Weights of a small image VQ-VAE.
Data: trained on photos of plants and fungi (iNaturalist), 45211 training examples, 18.7 epochs.
Rows from block 6 of the encoder of a small image VQ-VAE, named by matrix and row number. Rows with one number belong to one channel. Each number is 500 + 25 x the weight over its row's rms, rounded and kept within 0 to 999. All counts start at 0. Numbers have three digits each. After the name is the row's rms in percent of the matrix's.
After each channel's rows are labels from the 100 images, of 14976, where the channel reaches its highest value: "top examples" is what is common among them. Only what is clearly more common there than usual is listed. The data: photos of plants and fungi (iNaturalist).
# convs0: first 3x3 conv, stride 2 (encoder.blocks.6.convs.0.weight, 384x192x3x3, each kernel summed), inputs 64-127
# convs1: second 3x3 conv (encoder.blocks.6.convs.1.weight, 384x384x3x3, transposed, each kernel summed), outputs 64-127

convs0.370 097:475504519486497498543473521473497499513516517475482497505500472508502491488529476488458462484475487485513511507503542515532503472511556514456498496494533525466500489534520577513498516549545548
convs1.370 099:449505467515508471496464496530525495522492534495499499494495428471493505471499450497478522492496518477483506498481511468561473503515496517520506480479497498507498509492522492500510462489496510
top examples: order Asterales; family: Asteraceae

convs0.302 125:517498515493474522488481513499481485504496502501508522481517502518470496473558525524486499504512481494504467438497483525517485513510467453459504556492460544501472481499563510514496469569496542
convs1.302 117:517477485500527502470536515473486490536525511469545484533484499539509516501481464476496522509511506465485510523469482504484514511534506483482512489485491552494484475482453522529471512494488515
top examples: order Asterales

convs0.146 094:500496523486508485501483487493506469488507487474500540524466502485478479464501501533522439532487577480480480525475510486490467498519510490578498544496536525486516495489468510479493515523524500
convs1.146 095:525522509470441508533482497521483461445504478520478498512502472514524496486483489481516513484506492509516484470511534496498497505491503500471499486493507482473557496562505505489512503509491481
top examples: order Asterales

convs0.252 116:505498534461447499534510493497523522478489525500533547511512483494483513496502469492450520517512492589495508514485507491526475479487506500493501475524505518474510512523538499510489513532518524
convs1.252 121:527546505485561506521523473506521522532451504498490538563508541482535540539528514490475510519524513482543516519485490502494455498485491488498503551471510516497502467520521505533471504512532531
top examples: order Asterales; family: Asteraceae

convs0.138 112:531484517493503474484478510484505489527546498515536514503512517484523461467486482470497471493507503515509536496479538472503494500559520462471515483516568481496478501505444530504476522538531564
convs1.138 099:509458463461537488489475512466512514543484516518553546497503535510547504484507533522486509476501507485511485508483518506486516499469531473530489464456518497492526512466527466455502478514466503
top examples: order Asterales; family: Asteraceae

convs0.298 121:497507506498493490503491496492490470514497467548499521493503474517456486463476470513497526528492510506471501435492493509494495512500485473497484493507496517504533507512621487491465497643493519
convs1.298 113:559527466496600495509497515524507518497477482520502492496491444507586508524490481493482523490521459517505518471495485505480479525494513475488414497481500500487463518508496534516514459503505503
top examples: order Asterales; family: Asteraceae

convs0.180 100:489507520522517520482505502492493494485483504476517508487486520522518522491511511533536480568522502498521529470486500500505447519507517475480493489494481481524513503468597474533461505514478474
convs1.180 104:512455491518488495516527481532473497499543517510533483501516463487550508507477472484501533495489465538524504496490493477494490520522488516482460521481497516468490482497494487483494507512523512
top examples: order Asterales; family: Asteraceae

convs0.126 116:460504517482450544494462499522493526513490461481501468465528488478500513553513503586506507463497478486481506488524530473470471502515523508511472486503468483488480453528523452487515553501495486
convs1.126 158:487525473514490526483489459499535533481494467486495482492484525493500461566526463512518490541529514530506499467446542493506461534505512511523412485531508508515477516494508517514532546483497539
top examples: class Liliopsida