Weights of a small image VQ-VAE.
Model: 12.3M parameters, 64-pixel images, encoder arch resnet, encoder norm groupnorm, encoder activation prelu, encoder depths [3, 3, 3], encoder widths [96, 192, 384], decoder norm batchnorm, decoder activation silu, decoder widths [64, 128, 192, 256].
Training: 6600 steps, batches of 128.
Data: trained on photos of plants and fungi (iNaturalist), 45211 training examples, 18.7 epochs.
Rows from block 0 of the decoder, named by matrix and row number. Each number is 128 + 32 x the weight over the matrix's rms, rounded and kept within 0 to 255. All counts start at 0. Numbers have three digits each.
# conv: 3x3 conv (decoder.mid.0.conv.weight, 256x256x3x3), inputs 190-194, a 3x3 kernel for each
conv.0:126137099114208129152138118140085146066113099130134122120119133112129100104176151092129107108158156101097137127130130122180141104108099
conv.1:155149163056162123100106143087103136101162123114118134146143110101162167172094110128128086114181137088134088192135110119083099137129123
conv.2:177152139102141069126189140175135089135117098150160114092157159134106107101144107152104140081082142137150112126127132117127116115147139
conv.3:141157144106115161148105108091089103147155156124090100136181117094184131101067164152124084173149144101130097153152120181162132135137113
conv.4:159144186121094182151102197125123136117132122095148130081153084081153064063158079125132151089101132062089132172136110096100085040101080
conv.5:214127145129128104124150175129091110133161109192163130121174072141126149166168092077093110161188103108137147141142117145129104110128108
conv.6:141089104132079134111110153103113124174047100137108131081127181100114125127122133141117058183155069146188146135117135112158144198129111
conv.7:135116103154079120150072129093132106120152145101118166114097114122099136104145108112122149104155107093156132113186150138157103123137139
conv.8:133165128090149149146122139135163108149145141120146128181122144158118112143096140145150125126077080099101128140108131134109131137132135
conv.9:158124087179120079115150106082117096124093134128122117183133142180108153131132132153125115150148109153103109127098110136143121180152138
conv.10:117173136139179159051182156095054106089106109117152132154138165124051154132116099122142173155056110158143116095112144166113110137148105
conv.11:119078150127169149133104164147112122126202096137109112104110120120157149147135159132160140066177132114163099137133105138140109085130117
conv.12:102153105160130163109115069100135101091194143121128135137121106152082123149139121087176139110176114188161168100134119156131149146183151
conv.13:160112078085080003112147076124098104121119129146126134158136131143131231125117181123120156192177184172119155119117126152156148131113133
conv.14:150176094093196098070152050124101079153166107172155142141148130135144132153103135164098173203177083205089116150124122157066166158060117
conv.15:089182114050131134156126146110128100101169099128143120133113187075123128121130114137154118115110118148131113143072117145155162131116112
conv.16:102104067122164124128151065135085130145147119113104120134134106135146086104149129108137139118160187122170145155124171104132135147115141
conv.17:117097184168097176163099123177117129119123152120091125088135155098117154097086130139115119123098122115099117103129129100176101140135124
conv.18:140117090152120143121077118114062126125095147075090145171138156131212151132073114082104145130105113110163143087114135134053102150111128
conv.19:126153139151133178142116133124113074136126098093061120128143125139115084099140100137126133073158127116119161128102141146116187118162199
conv.20:139226150154160137160171122142114193137130183173142151156173065161019119151152132099077070131123190120093111170160134133138117137140105
conv.21:150186134055127087131141150110146118121187146090127114149148207123080143144121164066150113146145131128127121184100148144104146140107140
conv.22:126190195106133203119131119155154159120149135128151154139090209106077141131120155151121098116146116132113128151086092075177151151130128
conv.23:071122140187106092106077166071105122105135134057165132095128132170108106139173118050164115062165184147098109137178151119206100129139086
conv.24:122141093108119140128079157138144160108108138078079128155204124119166104131174103066126091103135103070099100125138109126134107087140118
conv.25:139171099152149095146152126123125159152167137125164128127117130102218134126146170142139065125124135106113126128150139105119080119108120
conv.26:122166128094099058122058172066146167067189166116182147094199171126147121112151140156138139149171165071157125113164114087178128167137157
conv.27:153119076121031054153135146127146137140168116092135102163137133130087172171159107118133122106170177136156123117099152114134112138157144
conv.28:060157173134102118106096078126153103124111130098118111107104080139113129177158128149089073114131148146155162164147118126152106170128134
conv.29:114095124170154099127123111166097141105124153130138162078166120140129152112115134137109121137054091097129173093127090171131112143127103
conv.30:144147129126157163069110156110145164157108099087169149071131117153119087112133063163145124095068149121153129143098118084075120136127134
conv.31:149143160160095172134142182121151130149146130138105163111125147157090147171143166119078149168107131164089132119138098099115135108076142
conv.32:127140090193144128136166129095087075172089103169139136085174140144083096083159125131129120084088115117121100139108153160110150118103124
conv.33:112125118092209171178087168137108120095111110099172159139114177136138116098144142136129162151122132108121122107140110122145144112123104
conv.34:126143133190195195178166037150168129135120114137138096122122120088136106050163097110132105039100097059040089138132120088133162127176144
conv.35:140212155126108158166065107141160107119143169125173152145151172112125159146126197111133146101181110110101123179096112119136142099136147
conv.36:140150149125122146152147202128118095111147088130139134146158105101176091172158135128110120126185137124170125176126132105084105121132095
conv.37:127068115104117070166098107157171142143138145122132126169105108112174133092097151099059142148125132063170146127109131157088101091143152
conv.38:103150114106130118151123113094119072112120111104162154163110176107134066111110131119181157119174156142156163138116095169094090162081104
conv.39:101157165183049158160164164140146096115063097112146113142160112111072130097107150124101120050090132160121160145113108132172098106143144
conv.40:123136098104191110119151119125127125142222148118100148103178142162115166139169118118096097116154102141128159111090129132088140119139112
conv.41:166134169059068130141099176152127109145104117156112109134143162199107141108157101172150130112112103116109110083105124122124118138137115
conv.42:157120173107053105156058090097158135112143138117132095125134132186049126150148126121088117097068150107105128115118131118183136077172136
conv.43:149092096119035135161122121138130126134184113160147080137134143112100134120133141133111122075195128100084110128126127159098117146119111
conv.44:167150103059173087113133125118117097125110078141150158109083121150179159146066163174067139174099131180178132106122158185083109133095157
conv.45:122188113155163066153128091176130172124133195145125117179124163116154190114108185094128139119125125157113077143151136135130208111135161
conv.46:158098126160176150152153185096146144100128108139118132149091135113138093146123151100143123104180129116186152133158143135119132126081104
conv.47:085108113077065180098121087115150075124190092081146127160136101076190149156128079168132106145120103155163143111091086114078069142173142
conv.48:152182133106219178135175111144184128111103124181089102122057142162189121138117149096123132180116100139097072150126143128119148113127129
conv.49:136104120126145063089140137093090179106162149138151121106138135142067159114126137152152099135188066095098126118111107131150120148146141
conv.50:162114173155179075173128071146099121177137092128096143100159147116098168113070181201120144099114130140137140170099152184122141126101177
conv.51:108167161086177068139108093100142134127171125126101081109109137140181153166105107142162163184178121120147105079096151121123195196133139
conv.52:124169158180152188127120120140124103096159116170111140118122147072087108128122128091108120099183130135090124154133129180202135136126132
conv.53:136053114137094118144131183136107111124150139096101161166170123178069168159127075159201102081179141107185162143085139147147140159126132
conv.54:175168164130146168104091123136084123100133098135163105141114153092141134130167102050070159129116153112129129130177141189185131168129140
conv.55:122151156145013075107128095160144109119140156132121128148160114066153156170123117126109105124204140129147116079137110158137135158125168
conv.56:136099091109000131117118086114118136116111219102104121103149133134168101120152122115147117145054171093115120130089127121133073167170150
conv.57:127125126108142110112107100077135137085151098123159104143134082131152119140125162138120127148183154155119142138108130085117175131132125
conv.58:129091082162162107118165130118096140142089118100180141169093139189129082105109104150159119150094105159126136124108144148101124123112155
conv.59:118102091097220157128129075099108149112103118139104112110106161159158111135098171153128128150082118122090104120127130123102170121105127
conv.60:123153121144123100122096158116107151094121136131107126107114122121139102116115124075080107118093132102128138139117148128110117155150150
conv.61:081109099213183114145097156116131086125135117098130119117145162140098113169173152102186140022142130052127159090156144130120135105137113
conv.62:099116155128131129164124186172098148134135167102054108171121155188066137129160134151114103116113162093136143102148159129140179125150136
conv.63:101118082125134152097116132094165100120125123077134104104124102138203131118086094132088139134145097148125157151128160149084114131137118
conv.64:168183062127084207124012161163157127126092140100148178159167157105150084132122087122132129105060115189134110115139179128212129138157036
conv.65:093105160228119071176234116160156143138154155194131166133097086143091128131153117154163139166093125152112129162135133135169159115112131
conv.66:146066145101127162144078099168136154181153093119127120162092077134143162112095129141153186130121176106113096133119104129125153138161113
conv.67:152180168126113020146153120162070079166103176141118129131161188098171164131136133117107236142160228134154156161115147082143255136092142
conv.68:154104160152108121202103073131182135069106146140104110055123140113163102140127120110151138182160126109140124082101121095161129096140152
conv.69:116141141160068149120005104093100117113088108066079102101107115102097096149136144128134109139150140169124145156098097112131138102130153
conv.70:126168171105175123071153096103088122103109151152123132195109101120087157191129129116084155150188170150144119139150120160184141166114159
conv.71:139142111202172173119140119137101066167038079095078105071116071149110061139142132116114170125146160123134130083128185108158204147140146
conv.72:195139138105056150136103057179156087154159160153092106083159109132109156084120093175181164143097194122117151117110142101161142112133166
conv.73:109152114147064108077167124090123182123120108137117143170104128156073124127143151099149056131142162114125092153120130132097130156148140
conv.74:134141106126115126094141134106121137098073103122175126147093105097120151139093093138140129114109097114183155100147141132169149139130127
conv.75:135147108129067152103102122150165109082138123113100137136147081101114147138117119128186139136140146067159115096124136162194153124130144
conv.76:107082133157157179153136130119103142134156132097100104180127133128112167103181135119135094146116111115050114112117111078147116133148131
conv.77:151135080142129147144093096135161113125135112083146117111181126109144170137128173116139114151162107173114114149131141097100141131134196
conv.78:168110142133124139111130140122064117128107160138131110166115123178136161095120118115145084144132123159123131106128146092098150075110162
conv.79:143142197167064216097137212137123119100125109119105159109135141136196113083094073099093106086161109121144120163152166156092089137121103
conv.80:213108129168191216166158116117109139120171125124092121118095103110092156124173143099092058110113111096113103128125135110154117145135151
conv.81:145135175116229145145114135171184146147174105163130098110115151144138119148140064192136137199124131113119093067120125057116143077125115
conv.82:150092143102133149137056119122120147129125121132072099156057134128220085167109174157099138119123138094125102099159134095118115143117103
conv.83:142140154184215121136125188114169102107077130149142178094069151105142157143095080089162120129067070125179115126145133146151092125085136
conv.84:131127142140080127105041041174127104120162136112124166155089078114137140165161161119152136129104100126096088130108145140117112164113107
conv.85:119075133096117124121140089085133158146172141164143136092082107130094123140155111134147153112097129140109130107134118129182138153135124
conv.86:183175173118101139167123136212150142146081114171136106180176150131188141143120145087105174163112104115119063115129156088101132104131162
conv.87:102150144100184152127132127103114130125107103114151148209087117099124088135116178127134152097154121169142135113134119132135153110116152
conv.88:186138101127162168147120124098157127069125101121107138152140147102105136126110145100093065117166125127157178133128141120118128163170168
conv.89:128119102148124136154131162120127109130142109110094141074144154161132108122177107141133111125105103100113107144120106117148136131143161
conv.90:111187101127137134139149139114120083118180040111138129121133151129160195096109138132104138099129100160128123151126110096089133122124149
conv.91:109112118158096133119144202143119144117093176133102173167143137128100094142098092156154163149105099119143147108095121155143123119179089
conv.92:088128121197119240145180137062143075118139086104149089179120061113128077152157109062149122143132156129121096153164143137118135062133164
conv.93:137128112152129135196179119146126111140141099139154118164087120123140094144161128109151141096128106129127119179138123082137140092069111
conv.94:119115114100098150124127098095076105179138136115136073095146095124107113106172140123133133133130102120092137141143120130127154105097163
conv.95:123123171160069143117147147111132134104147133165104140124096141154097127124165153130097159114134112131128119137139120112117118126085132
conv.96:120174148127173180122136133130093174135123148118118121122154119119172084137140101135143079109181124162122094104116093096090092154157154
conv.97:151112080102156104093156096100166139110197129099109157214074149098141131102115152099150084093160157160161144127107131139101103140156144
conv.98:156152137115163119148146121109112109112146107112117138072178152136061127125162159130145113086106126142099151094089152102114162081158146
conv.99:162106154116017108134157128175151114127125118123101093082120137152122143164168092184100140128151087106159132102204104129097107105119119
conv.100:143161141148132131138141115127111125126065121166127156168104120119109092145120138106105087129144169162130094119134141063099144145130160
conv.101:188175214095107214125196138097127149133146128158191156165129120150149148151121146089095109098138111186118118143138142143050084092103096
conv.102:148120133116137158125074143139140129185194117138166068122116142128130176117101080127100128148119174086111163167136116106098123136106136
conv.103:122131101186124115092164156098120074134124133100120152118144154128085158169155116151116138105108088135171123137087116128118113161103133
conv.104:121149142169159130175136146124108131170136119144098091110113140141103105134118118100093158078068139144101118115119119126137191030089096
conv.105:132076057154074132145080151104078110124136140131101138124180095133078127101129094097102170112080120147125181102120136119165135125148119
conv.106:162151143138097158121152096137134108142102123115145106164147137091127093170107137109159186115136148151115102163131129132120118115140108
conv.107:127115140131137133136141151094120157123112096132127052106097104145154117150136132150132122084108114110139136153149133126118088139079119
conv.108:101124112139071146136103158147125131140122121098145143147168109161205195104104111155183116130091099137184162119117105106105070150144119
conv.109:122083186103093194092181120076103126142136144116113109080092153127156160143173142097113048170094155098134115127171125131106131073114157
conv.110:097086157111154171163255162068160152090124138166139061088090128124092074134125094138161102139179162142204204101148164114107137158056114
conv.111:150131104134211165146135129156150121105168133118143103140156093145135131122111099102145137147148095100137140111076147145145146128112127
conv.112:117117129162117131104137101116135139119093143117147136144148133131092144144120130107157140151084114142140154130133147099122151127121128
conv.113:109137164118133193143159170143080105130139156167172124176082091145122121145163097138101113089119112118135124160167116087144085121122084
conv.114:134141104128121131097117126125133134140165116117101114173147112085166131131110156081111138147158153136139147090140125162080122138123137
conv.115:129093125106183089103114132116129138124165196146100152118144139138113109169150113153101125184150113108102126128142098133127090118132082
conv.116:115183152152051089130149137134118162135096145135120125101115126146111124140128141079063150142113145145162179130108131138175095128130092
conv.117:068187175172101061097132138081135130090095083124147106127137173170106176147128085166109121152094153184122134121145077115137081094170120
conv.118:128101128121082103114100145093145158106138136111092075161099182142132210073128172145175186129160149075046101057142120141140118128119106
conv.119:120083096137132125125123095142142143145121154110126144142057114141129110133106153086124118110138071166106135157173176123113135082138146
conv.120:114090147142102158161151108115125137149142133082087213155130126127079096139172170148122100122092125145193135151127134116143119083115154
conv.121:127138111108151071121135112127156140132092107101114105107102144157100167123113150156110136183096099135102172123103096126102107113151145
conv.122:128110125088224111168155117129145123135120145152141051168079109092142148150151157100098084133071092054097121127144135110128136127121165
conv.123:089069113142145096189140111147180140151132143162137121113103137101182101109110137132131150126086153119104130092117120149114143121132127
conv.124:195194086120110061124166147156165093151122130102154107168160198116136193147143179113113195086118158102140090081094147108130171099123138
conv.125:164117172104043196125187116143095101116108131109111120146118143178171111131165122061084123137101165141206126129159161146093102096107100
conv.126:128122123111100169130165118086175130104124127110103137120084141119143101115129150134146110106145108122129115131131125113135149168176093
conv.127:115081134169151182141127070188169105192113101122125094065100097106140159141083112117067150149094114154157124115065142109102184153168166
conv.128:104138099153153072147162163146097145142126151068092183162160091208111141153092182174176139021121113117145141078107168159107133149082152
conv.129:144167112130131005145183120153103062143120151138113119178110139120151154140181147117125077130135163118109151165134104152153140126076104
conv.130:153140146132145149138123139140139098128158103137107086107153142137121123105115117112181125117155110104117096093155114119172116120093128
conv.131:133174095111110178126149102113160135128111130121115094147138077131168143139144103133149192119120151158119110085112112145072136124146149
conv.132:125130094163128103098093119112096139119071147110120141105133139125114138109126128097097106081147153148144146105137116097165115088163177
conv.133:121162047123120013133108041079076064155171105125103100106165107174126167106179103123082146103190198142118193119128123148089134141116143
conv.134:114065107106090072099133125135117130104153101110094096164156209152121165117101108115077108128117126153070128195129155148122142145144143
conv.135:079142179112136152144163147145158083177108053109134117051102106110101053111153133113091067141131147096141171137120120098140088114151134
conv.136:114166106114156110132146116149129125130152138064137120126146128142136121118157100157130117129131096162120098117092156107100097148096117
conv.137:083043125067124164117126182140128177102204155142134072125138148101101122153139078173157150101104132144112167117161086134112114098153121
conv.138:164115124068135158118185134084141156133119145125137123137081125129119132130133169103097139116076120128111074144157133092114128161153121
conv.139:154163145089121134092124126142120139093128137123127135165121155117174083124086147143155102173149104100153126097133156147132098164173121
conv.140:121078117197083225146147138151153082106141121132134157175179139113137125095111169115112153109161125147109108127072132121124084111155106
conv.141:164154170160088117163148211085139142132157114164081098091140132140077122126138117083124088131152142101125111152159104141127117157110097
conv.142:134157175149120149165109187103087135095132112122128103125122136141110150161118096137120058128122097124098098155075097103181102158124098
conv.143:161097126182124171137123083100113097128074138152103170099072140089131137119112149086096114127044100088134095092115126124074144142160162
conv.144:117123171154191152129164132112133136122087128111172107129120123135181088136115136092128135151073109120170127133155166164114158097105118
conv.145:112164069108060166132135146125128119127214112126115149123172127107126181154123139114119081147132158181103076153093163135117117102103106
conv.146:115082123080144125150113121116128139105200132126152121144144102125168133107137134106096139128182086213166120130155093130107113155158140
conv.147:188163138156026143203056155133115096115096094076099066128156179093109054117129086153117125108139163088046134116158137117151138097158060
conv.148:142173159121165131112139126130144101143143086170133104101133174117124168156100143095123100178192123129122074160133154133113147208101153
conv.149:193156139171171079142129111154098162132060124129126159111101113140110152146093167099120118118141118132120120116139152101118145144119088
conv.150:159126077139168132123171100128126072149097108121105122131132120094096123152116134161053073140142094166148122135121089163106136132118146
conv.151:149136150145154090119067114149059145106157121163144111113143135132069182123121152099057155178137093159152118134112169176139116123144156
conv.152:133143137180133193125132169162147103147191152085149120132119104128179133141146122104114112092252127139143113145153117142117093137142076
conv.153:103150083121128096180090145127109136119134164096101125107181101156170156123144156168123168104178117151119133096128115157072088071127122
conv.154:146181129145133189165153147145117128149148143155102161132107083088095197158133149089104087096168208151069125135120146146173145134142160
conv.155:147090094133128074141092177108138167078114162160109151157094174130158166126069128119188132157063126116135168125120165112134151137113097
conv.156:150120148162118162099131146136119114103097157077102162117094151138160113099135119107138134160113143130149129117129135166129085168140107
conv.157:076159109159118118037122142126128185084151123122112144127137180078111111183121133083143129104068130155149104134128121117131102134152143
conv.158:183130179102067140145090149125145089139142122104131114114064099125169137137139139085059091155148131157116085136167143164115120130135102
conv.159:137168133066096148128185168120147170132106135170120119105140136161073132071109104157125145124123105098095104155133127126111165129159193
conv.160:126167181119158178132175194103131103170137085111067103146138094148142159144149091110117130091121187110113134124143107085067127091112111
conv.161:089173132127182082145153118105202110143102123141140104137106134138127124141119139162161126156097192121067163134114099137118141102103137
conv.162:129080134148094134163142135172133105099131130125159146145184138119108128093131110115126141056139077101090171107084098117152152150135146
conv.163:086130122124146124185234117115131153154097135151129135150106123081153165141119111140157095138138144162142109164105089151051116095098144
conv.164:093131159147134096136133127126128120089125156144145116120172118097109127097178085130120116105135086138178141136156134200166143141137127
conv.165:111100163129110148155139147119146119108146120104140120142073115121158093125139137139114154139122110088094135120156100083151112093113119
conv.166:149114164116119130153106153137127147150177119148139139102088136105144123153112134129154107121176125108153122167127137132108161111150089
conv.167:138139125145129153158151154136089118109188126132087104143148112161098175082119132141132112082184137078088113178150106165143095141111106
conv.168:173073182191147085102105090101110111143111186153100123069109173124069135144159121090154148073056158101168114082125109115189144116082181
conv.169:108046119161139206160175174090073135104117166128105141091121097143111142152118136174223095127169088160158083144149147091090113107129106
conv.170:098134211095132144089151193123078122077163133099171167198141103097108111147141116149150124171116090121094062059115133127155075114136117
conv.171:119123144110185164133099109101164159127114137130126139101059127159137116185096159105138123214144142154151079139176192106130158125133141
conv.172:132183156132118206057175190119119107109141093105105130126191079085053134124130127084111114112209112086099136127135128178132133139162089
conv.173:127200178134182143171143105153146165118089127127132162161115123118100125109198084125157172122144100153207121089137146098140147107114139
conv.174:186149162117061110143133130106151176117109158095128140119103149166153116143161134113095075084123081156132158110149150148130125109111141
conv.175:141164107126032174102151093107095120109152150124164106116188151148033207133160121138094147143172120109114153145158129152132087126129144
conv.176:183205122174092136157138201173124153186081080137102080126141129162142131142083114148128134152149100129105121116095109123081177132125137
conv.177:120150144126242138165125119132098155130156122147162168139099115119128136141130102166148143117135152118166126154128154161083137135115108
conv.178:108092132117071098095148107118094130125096146148119155148126176103084126188093158130117148166143108121119118147089142149145128128107143
conv.179:091130121103178073159131120176147142092154136158100126041161118170019148114174125106160110117164101121105137147101161105167161116113108
conv.180:146128202075081156161081153106121156113103157114107134096088192126082130136154140106124140088124135117127144152148123130133106129137175
conv.181:142143089089172088133145096101146096141140131130162143148100082072152108153106080080092116172126165078127128131111126189124122142130106
conv.182:103121112164176133126169135131110131114131159106117136156162157170113179127166139152113139084156116154175095132132124128067127168081056
conv.183:157150179129135106166137226174102166110147114137174206138183119141132112151111152128127145075078119053109083104090134117105098124151068
conv.184:125163118166149092144180087121101151144133145165132139150136140100057142173130163118103125134120171144059144141113093124143162097121105
conv.185:153099160076124109146136173100171170140168123124149138142091149128096123185144154166184114083063130082123142147153134150158104121109120
conv.186:162166162091165068137124177111158124113154121134140131117139147150132097139109132165091133168116121137129086140099125139099152120138153
conv.187:114101139138133106123107145092111092083148122096123109149156141142101138112183132170127084081206123108151171090118115096147130136137107
conv.188:156100138125050079123117120114121117130177184103086149129101142104123162189156110117092107121100137173114136156132134109092090097120135
conv.189:102137047111110172117125136088129128104157146106114096137123112140164124116172112119162133120120144155105086139130100136079084125147126
conv.190:126118106121134163122155089093122155153127124129148161144135096076100124112140158107155128102145134172138127126139133085157155099142133
conv.191:169110185136155163129163217150091169126123150138128110056172160123213111130146075120149122081157109074207160126166135114131135110085127
conv.192:126087171083149118068082131100096144097093134111120121120139118142130167175124117124099150175120130137121128141159136144116119101125126
conv.193:055171157062188117143133153127103120102144155112104116139115106121063134130144110164143118168129112132131137092116148155151117137132121
conv.194:143105147158066100152147151131119116151160154093131128199157132123114083132152109133130142139145155132116113130082141128134125113124154
conv.195:153100167147079170130189139098109131118140121143181156131131116099105114121144129103138143118153126080137127124122145127122111135151141
conv.196:169160133131125160137093227130124088151154133100091129088141079147135168131137096135092091097081094131166136140138176156132131120152140
conv.197:156147090115101120127089124150149085159123154098103082095122096143175136119156163106103115129152179140120148093135141158140131119118126
conv.198:145142182113132176136120095120115141124104190125112074095149129127132160104123120138073097164185152130111095113135104104123136132138167
conv.199:113126133116125144117207106098136159165127094170095087116196093161064169155127134131154085184167109119142117143093089132067097105156142
conv.200:136144136167092111132136102153096136128112101167101112108139165123083094166150168087154130113098097118135174131078118106164143142111136
conv.201:153108162194087111097120162123149130129157154105099110094153136147111144144129120144115136131142109118150175129124089111122106165142088
conv.202:124142191144169187144159059182154142120097137157095137086107121122144104139087174127087155191101157167123085105167138144050149079126138
conv.203:136109096157142137116111088162092142150153146134121125146131144125116174104133122108120142149140126168136170124113116151146129189148156
conv.204:113129137178083102120092101103097106136111136124134155137170169134170160080160114101107133130235143142144137166138113155107105094141136
conv.205:124106166162130105116118111137080139149103117130154133115112129134098172152101151118138123132082124089100088088147186152123133137134119
conv.206:132104145106100122152167155139126115142091141099137159145151147096124147134135124157104105138074171145113109137103120153136077146115109
conv.207:116130085098143167170130154118166142102102127099158138096130141102150110078118121112100149120148105086097095137139112118151105116159148
conv.208:189118148127069195091047220112123103090123136098138128089130134125173159122123138086145082109122089085000112119190140116095097121113077
conv.209:112150119131149126084135129135116101136109165106100133135128146110107158156160124104075151129155130103129144121133094160172131144106100
conv.210:092187115151123101181148083114136147088187167137075158130112093158149121060115161151086119112156116098100129166140140168094146138117095
conv.211:119099130125110104150123138083108153095110078192165114083157155124064147108146119109114153143141137132124101131165143104124145144117126
conv.212:151101107097193095141124169127079094138175117145103105126130143147105103123192115141104143112195107092119125087156118146141136125124174
conv.213:152123184123147151125122131096134170100117106143107080125133122168103093122160120116117085117179147131138090095098135042075125164145147
conv.214:156209089125027125154140117156134105091132112138087132098143139118161095113146114138121141098144110141103151123107101138129110130126105
conv.215:144077112130155105152138083125138086080138163087127114147132103117158101139128136121115161135129142140084138081141118132103142129122159
conv.216:072163134107084160117126146135110126099156132156114127154131125104095137119149149131200147093116132160105118096114122092143136115104109
conv.217:150184110123021169157120160103142123116159145131074162070115161133124125126171113104129155083120096094152176115093125074135099145137132
conv.218:105156141181190176151151138089146175096162201101155161080137129069162127073097089031074085099107107098126115142121060143074037184139148
conv.219:133099102146197143118131104136138128163146074143088072156103122134116122168100137130116157172110140162123138140103109130106165171136165
conv.220:162077119105114163121123124116173142134103110136129140133111127170091087136105101129114092104076098114099076124115092121110129126130125
conv.221:112131175124118100135137191162156161117193126119143138160129140121153149175138145146111098126147131110094138153140121124112075082109127
conv.222:089092140094035082102132068128061109096063125138077094133098138112132155171158149113153087127197114142163156163169109137124124136079122
conv.223:119111128129098145123099106076122107094130113081121128117119134119130110159125155074147131099116166050100144117138144110185166113152134
conv.224:125193169135066100150130132084134176120100109143162160108098105119070113139137115221186100137137089112122111105152149152139158115130157
conv.225:083116136089094060101103049042140136128134116120175109109069122113152167108093138144103139152144071142132102093166157108084127156151152
conv.226:138100123094010176131086213069118134088163095070101081116159114123022160145122128171111139076191097137120173078155098208137090119131060
conv.227:133255160135155101115104123149086121129145112118157125090212163123125129142122133155190125134197128084105125168111152117075119153140121
conv.228:133106158084173130152060207114072114130134160117110166130131163068186064134067077058109139183108168103132121179109084193135097163130070
conv.229:097124141117137148097191090046172090080137117121134108171131103138097114131086116127125107186134125167126121177073111130086127149108147
conv.230:134147136116144074125160115168081114151111140130144109166147118117170102126105153093066131092163155116157148066145109176150112146124081
conv.231:141123077143123102132145113135103155164097162153155136166088104161145131154117132141085131137114145176106104092151103127152115132135122
conv.232:123156117082076107114160148129119144137135113152127117091132116136149146151139139160164124130120122102116158119137101150142119154110133
conv.233:136141113103094108142154147127145165113161111126187138110128153117119138113160141166139112083137105111160138132142148110149090143097121
conv.234:132077134167074074163074138156151122121080103099139135099116167163132153100121142142143157087108137104057131109128139197186121167127140
conv.235:155022131237105068185086066119105127141135129146104143140071088129139108143141131148160134148157165073087115087176103065225118113178154
conv.236:164123159143166137140104113170108115145049123114123117177105133089171118146150116129138153192057186135122088143115115103118116136113155
conv.237:149140117178113084108162139144175166177086124109179129091139178138145139134121108139149090177114119156131091129153157071130139137103135
conv.238:087113079103255139074103172099074140131152099110138101165099092129131116111129127120155143151127145146156136161151135088110150156150117
conv.239:140091158143113216148109159101114073083135107131125091120175132120181104103112121083072096096095094152124137110110119100081092138109115
conv.240:141198121145167177098057065190182100135150072147138164168156119129136150119053138160126123142090143096064070141086136110129134146237255
conv.241:100166089155137081187132091116117159099128114101086119202121091145130084160157075124116194078106134096060128103111108111104173106093125
conv.242:067168153088080133081173109075117129094156146138133125120151170125077139134170115102128131121173115132115139133158114140146120134116140
conv.243:107161110153112160132152147144129106118126142156141115122123145117178139151134137163151108138120096163155139162177106123071112095117137
conv.244:143160111122200128096086162126059169098089131109116146095119152150098130109120147100127133137126145108120101137125121055143160152161130
conv.245:147095112074172113117113059109127158132124151119119124107105135128159159127168124204105114221167117122115125170152128125123115169177147
conv.246:142161151101138141096112109132138145162113141075139162093123102184155102124154159147104151135178131081116113166156122112073135150102168
conv.247:133157115096175114105145115096128076136205108103140119149111123132157153073116127114149113153144119120127108161116134182090118146092121
conv.248:130098182169125156171110174140147141157069124146119104095105152129123085150123123100137121138067177125160105162155149080154068096124110
conv.249:176132193146166144135093136157118126137099117101111065159117153177129164135133157134099111130169162111123145109125110102094126073133150
conv.250:140122183093097073192051178145086066135135087124109103050136178147148126090119197068096093186137134139150125111122120136124130141165168
conv.251:121095149132142198127145146096140187156128125125124149149127147115129151142136086092099139168145086118096091089135146116146156087071129
conv.252:100082142121166179135144184129135173114142151108099154150114125147145090137172183144176125133129126111126105090112112120137083165114122
conv.253:139110131124179175103144124137139112133094117137120112177097113104123105140172139120124148161106153124119123101160156114160146137167147
conv.254:150114153111112151107125145159138120122171143132100123112136138122091134150134139157103162143071116112081079127144127174104119123130130
conv.255:170157086120081121122126119118155143134144137102125120127141102137121133123128145123151128134117135110162165128141141092128112103130133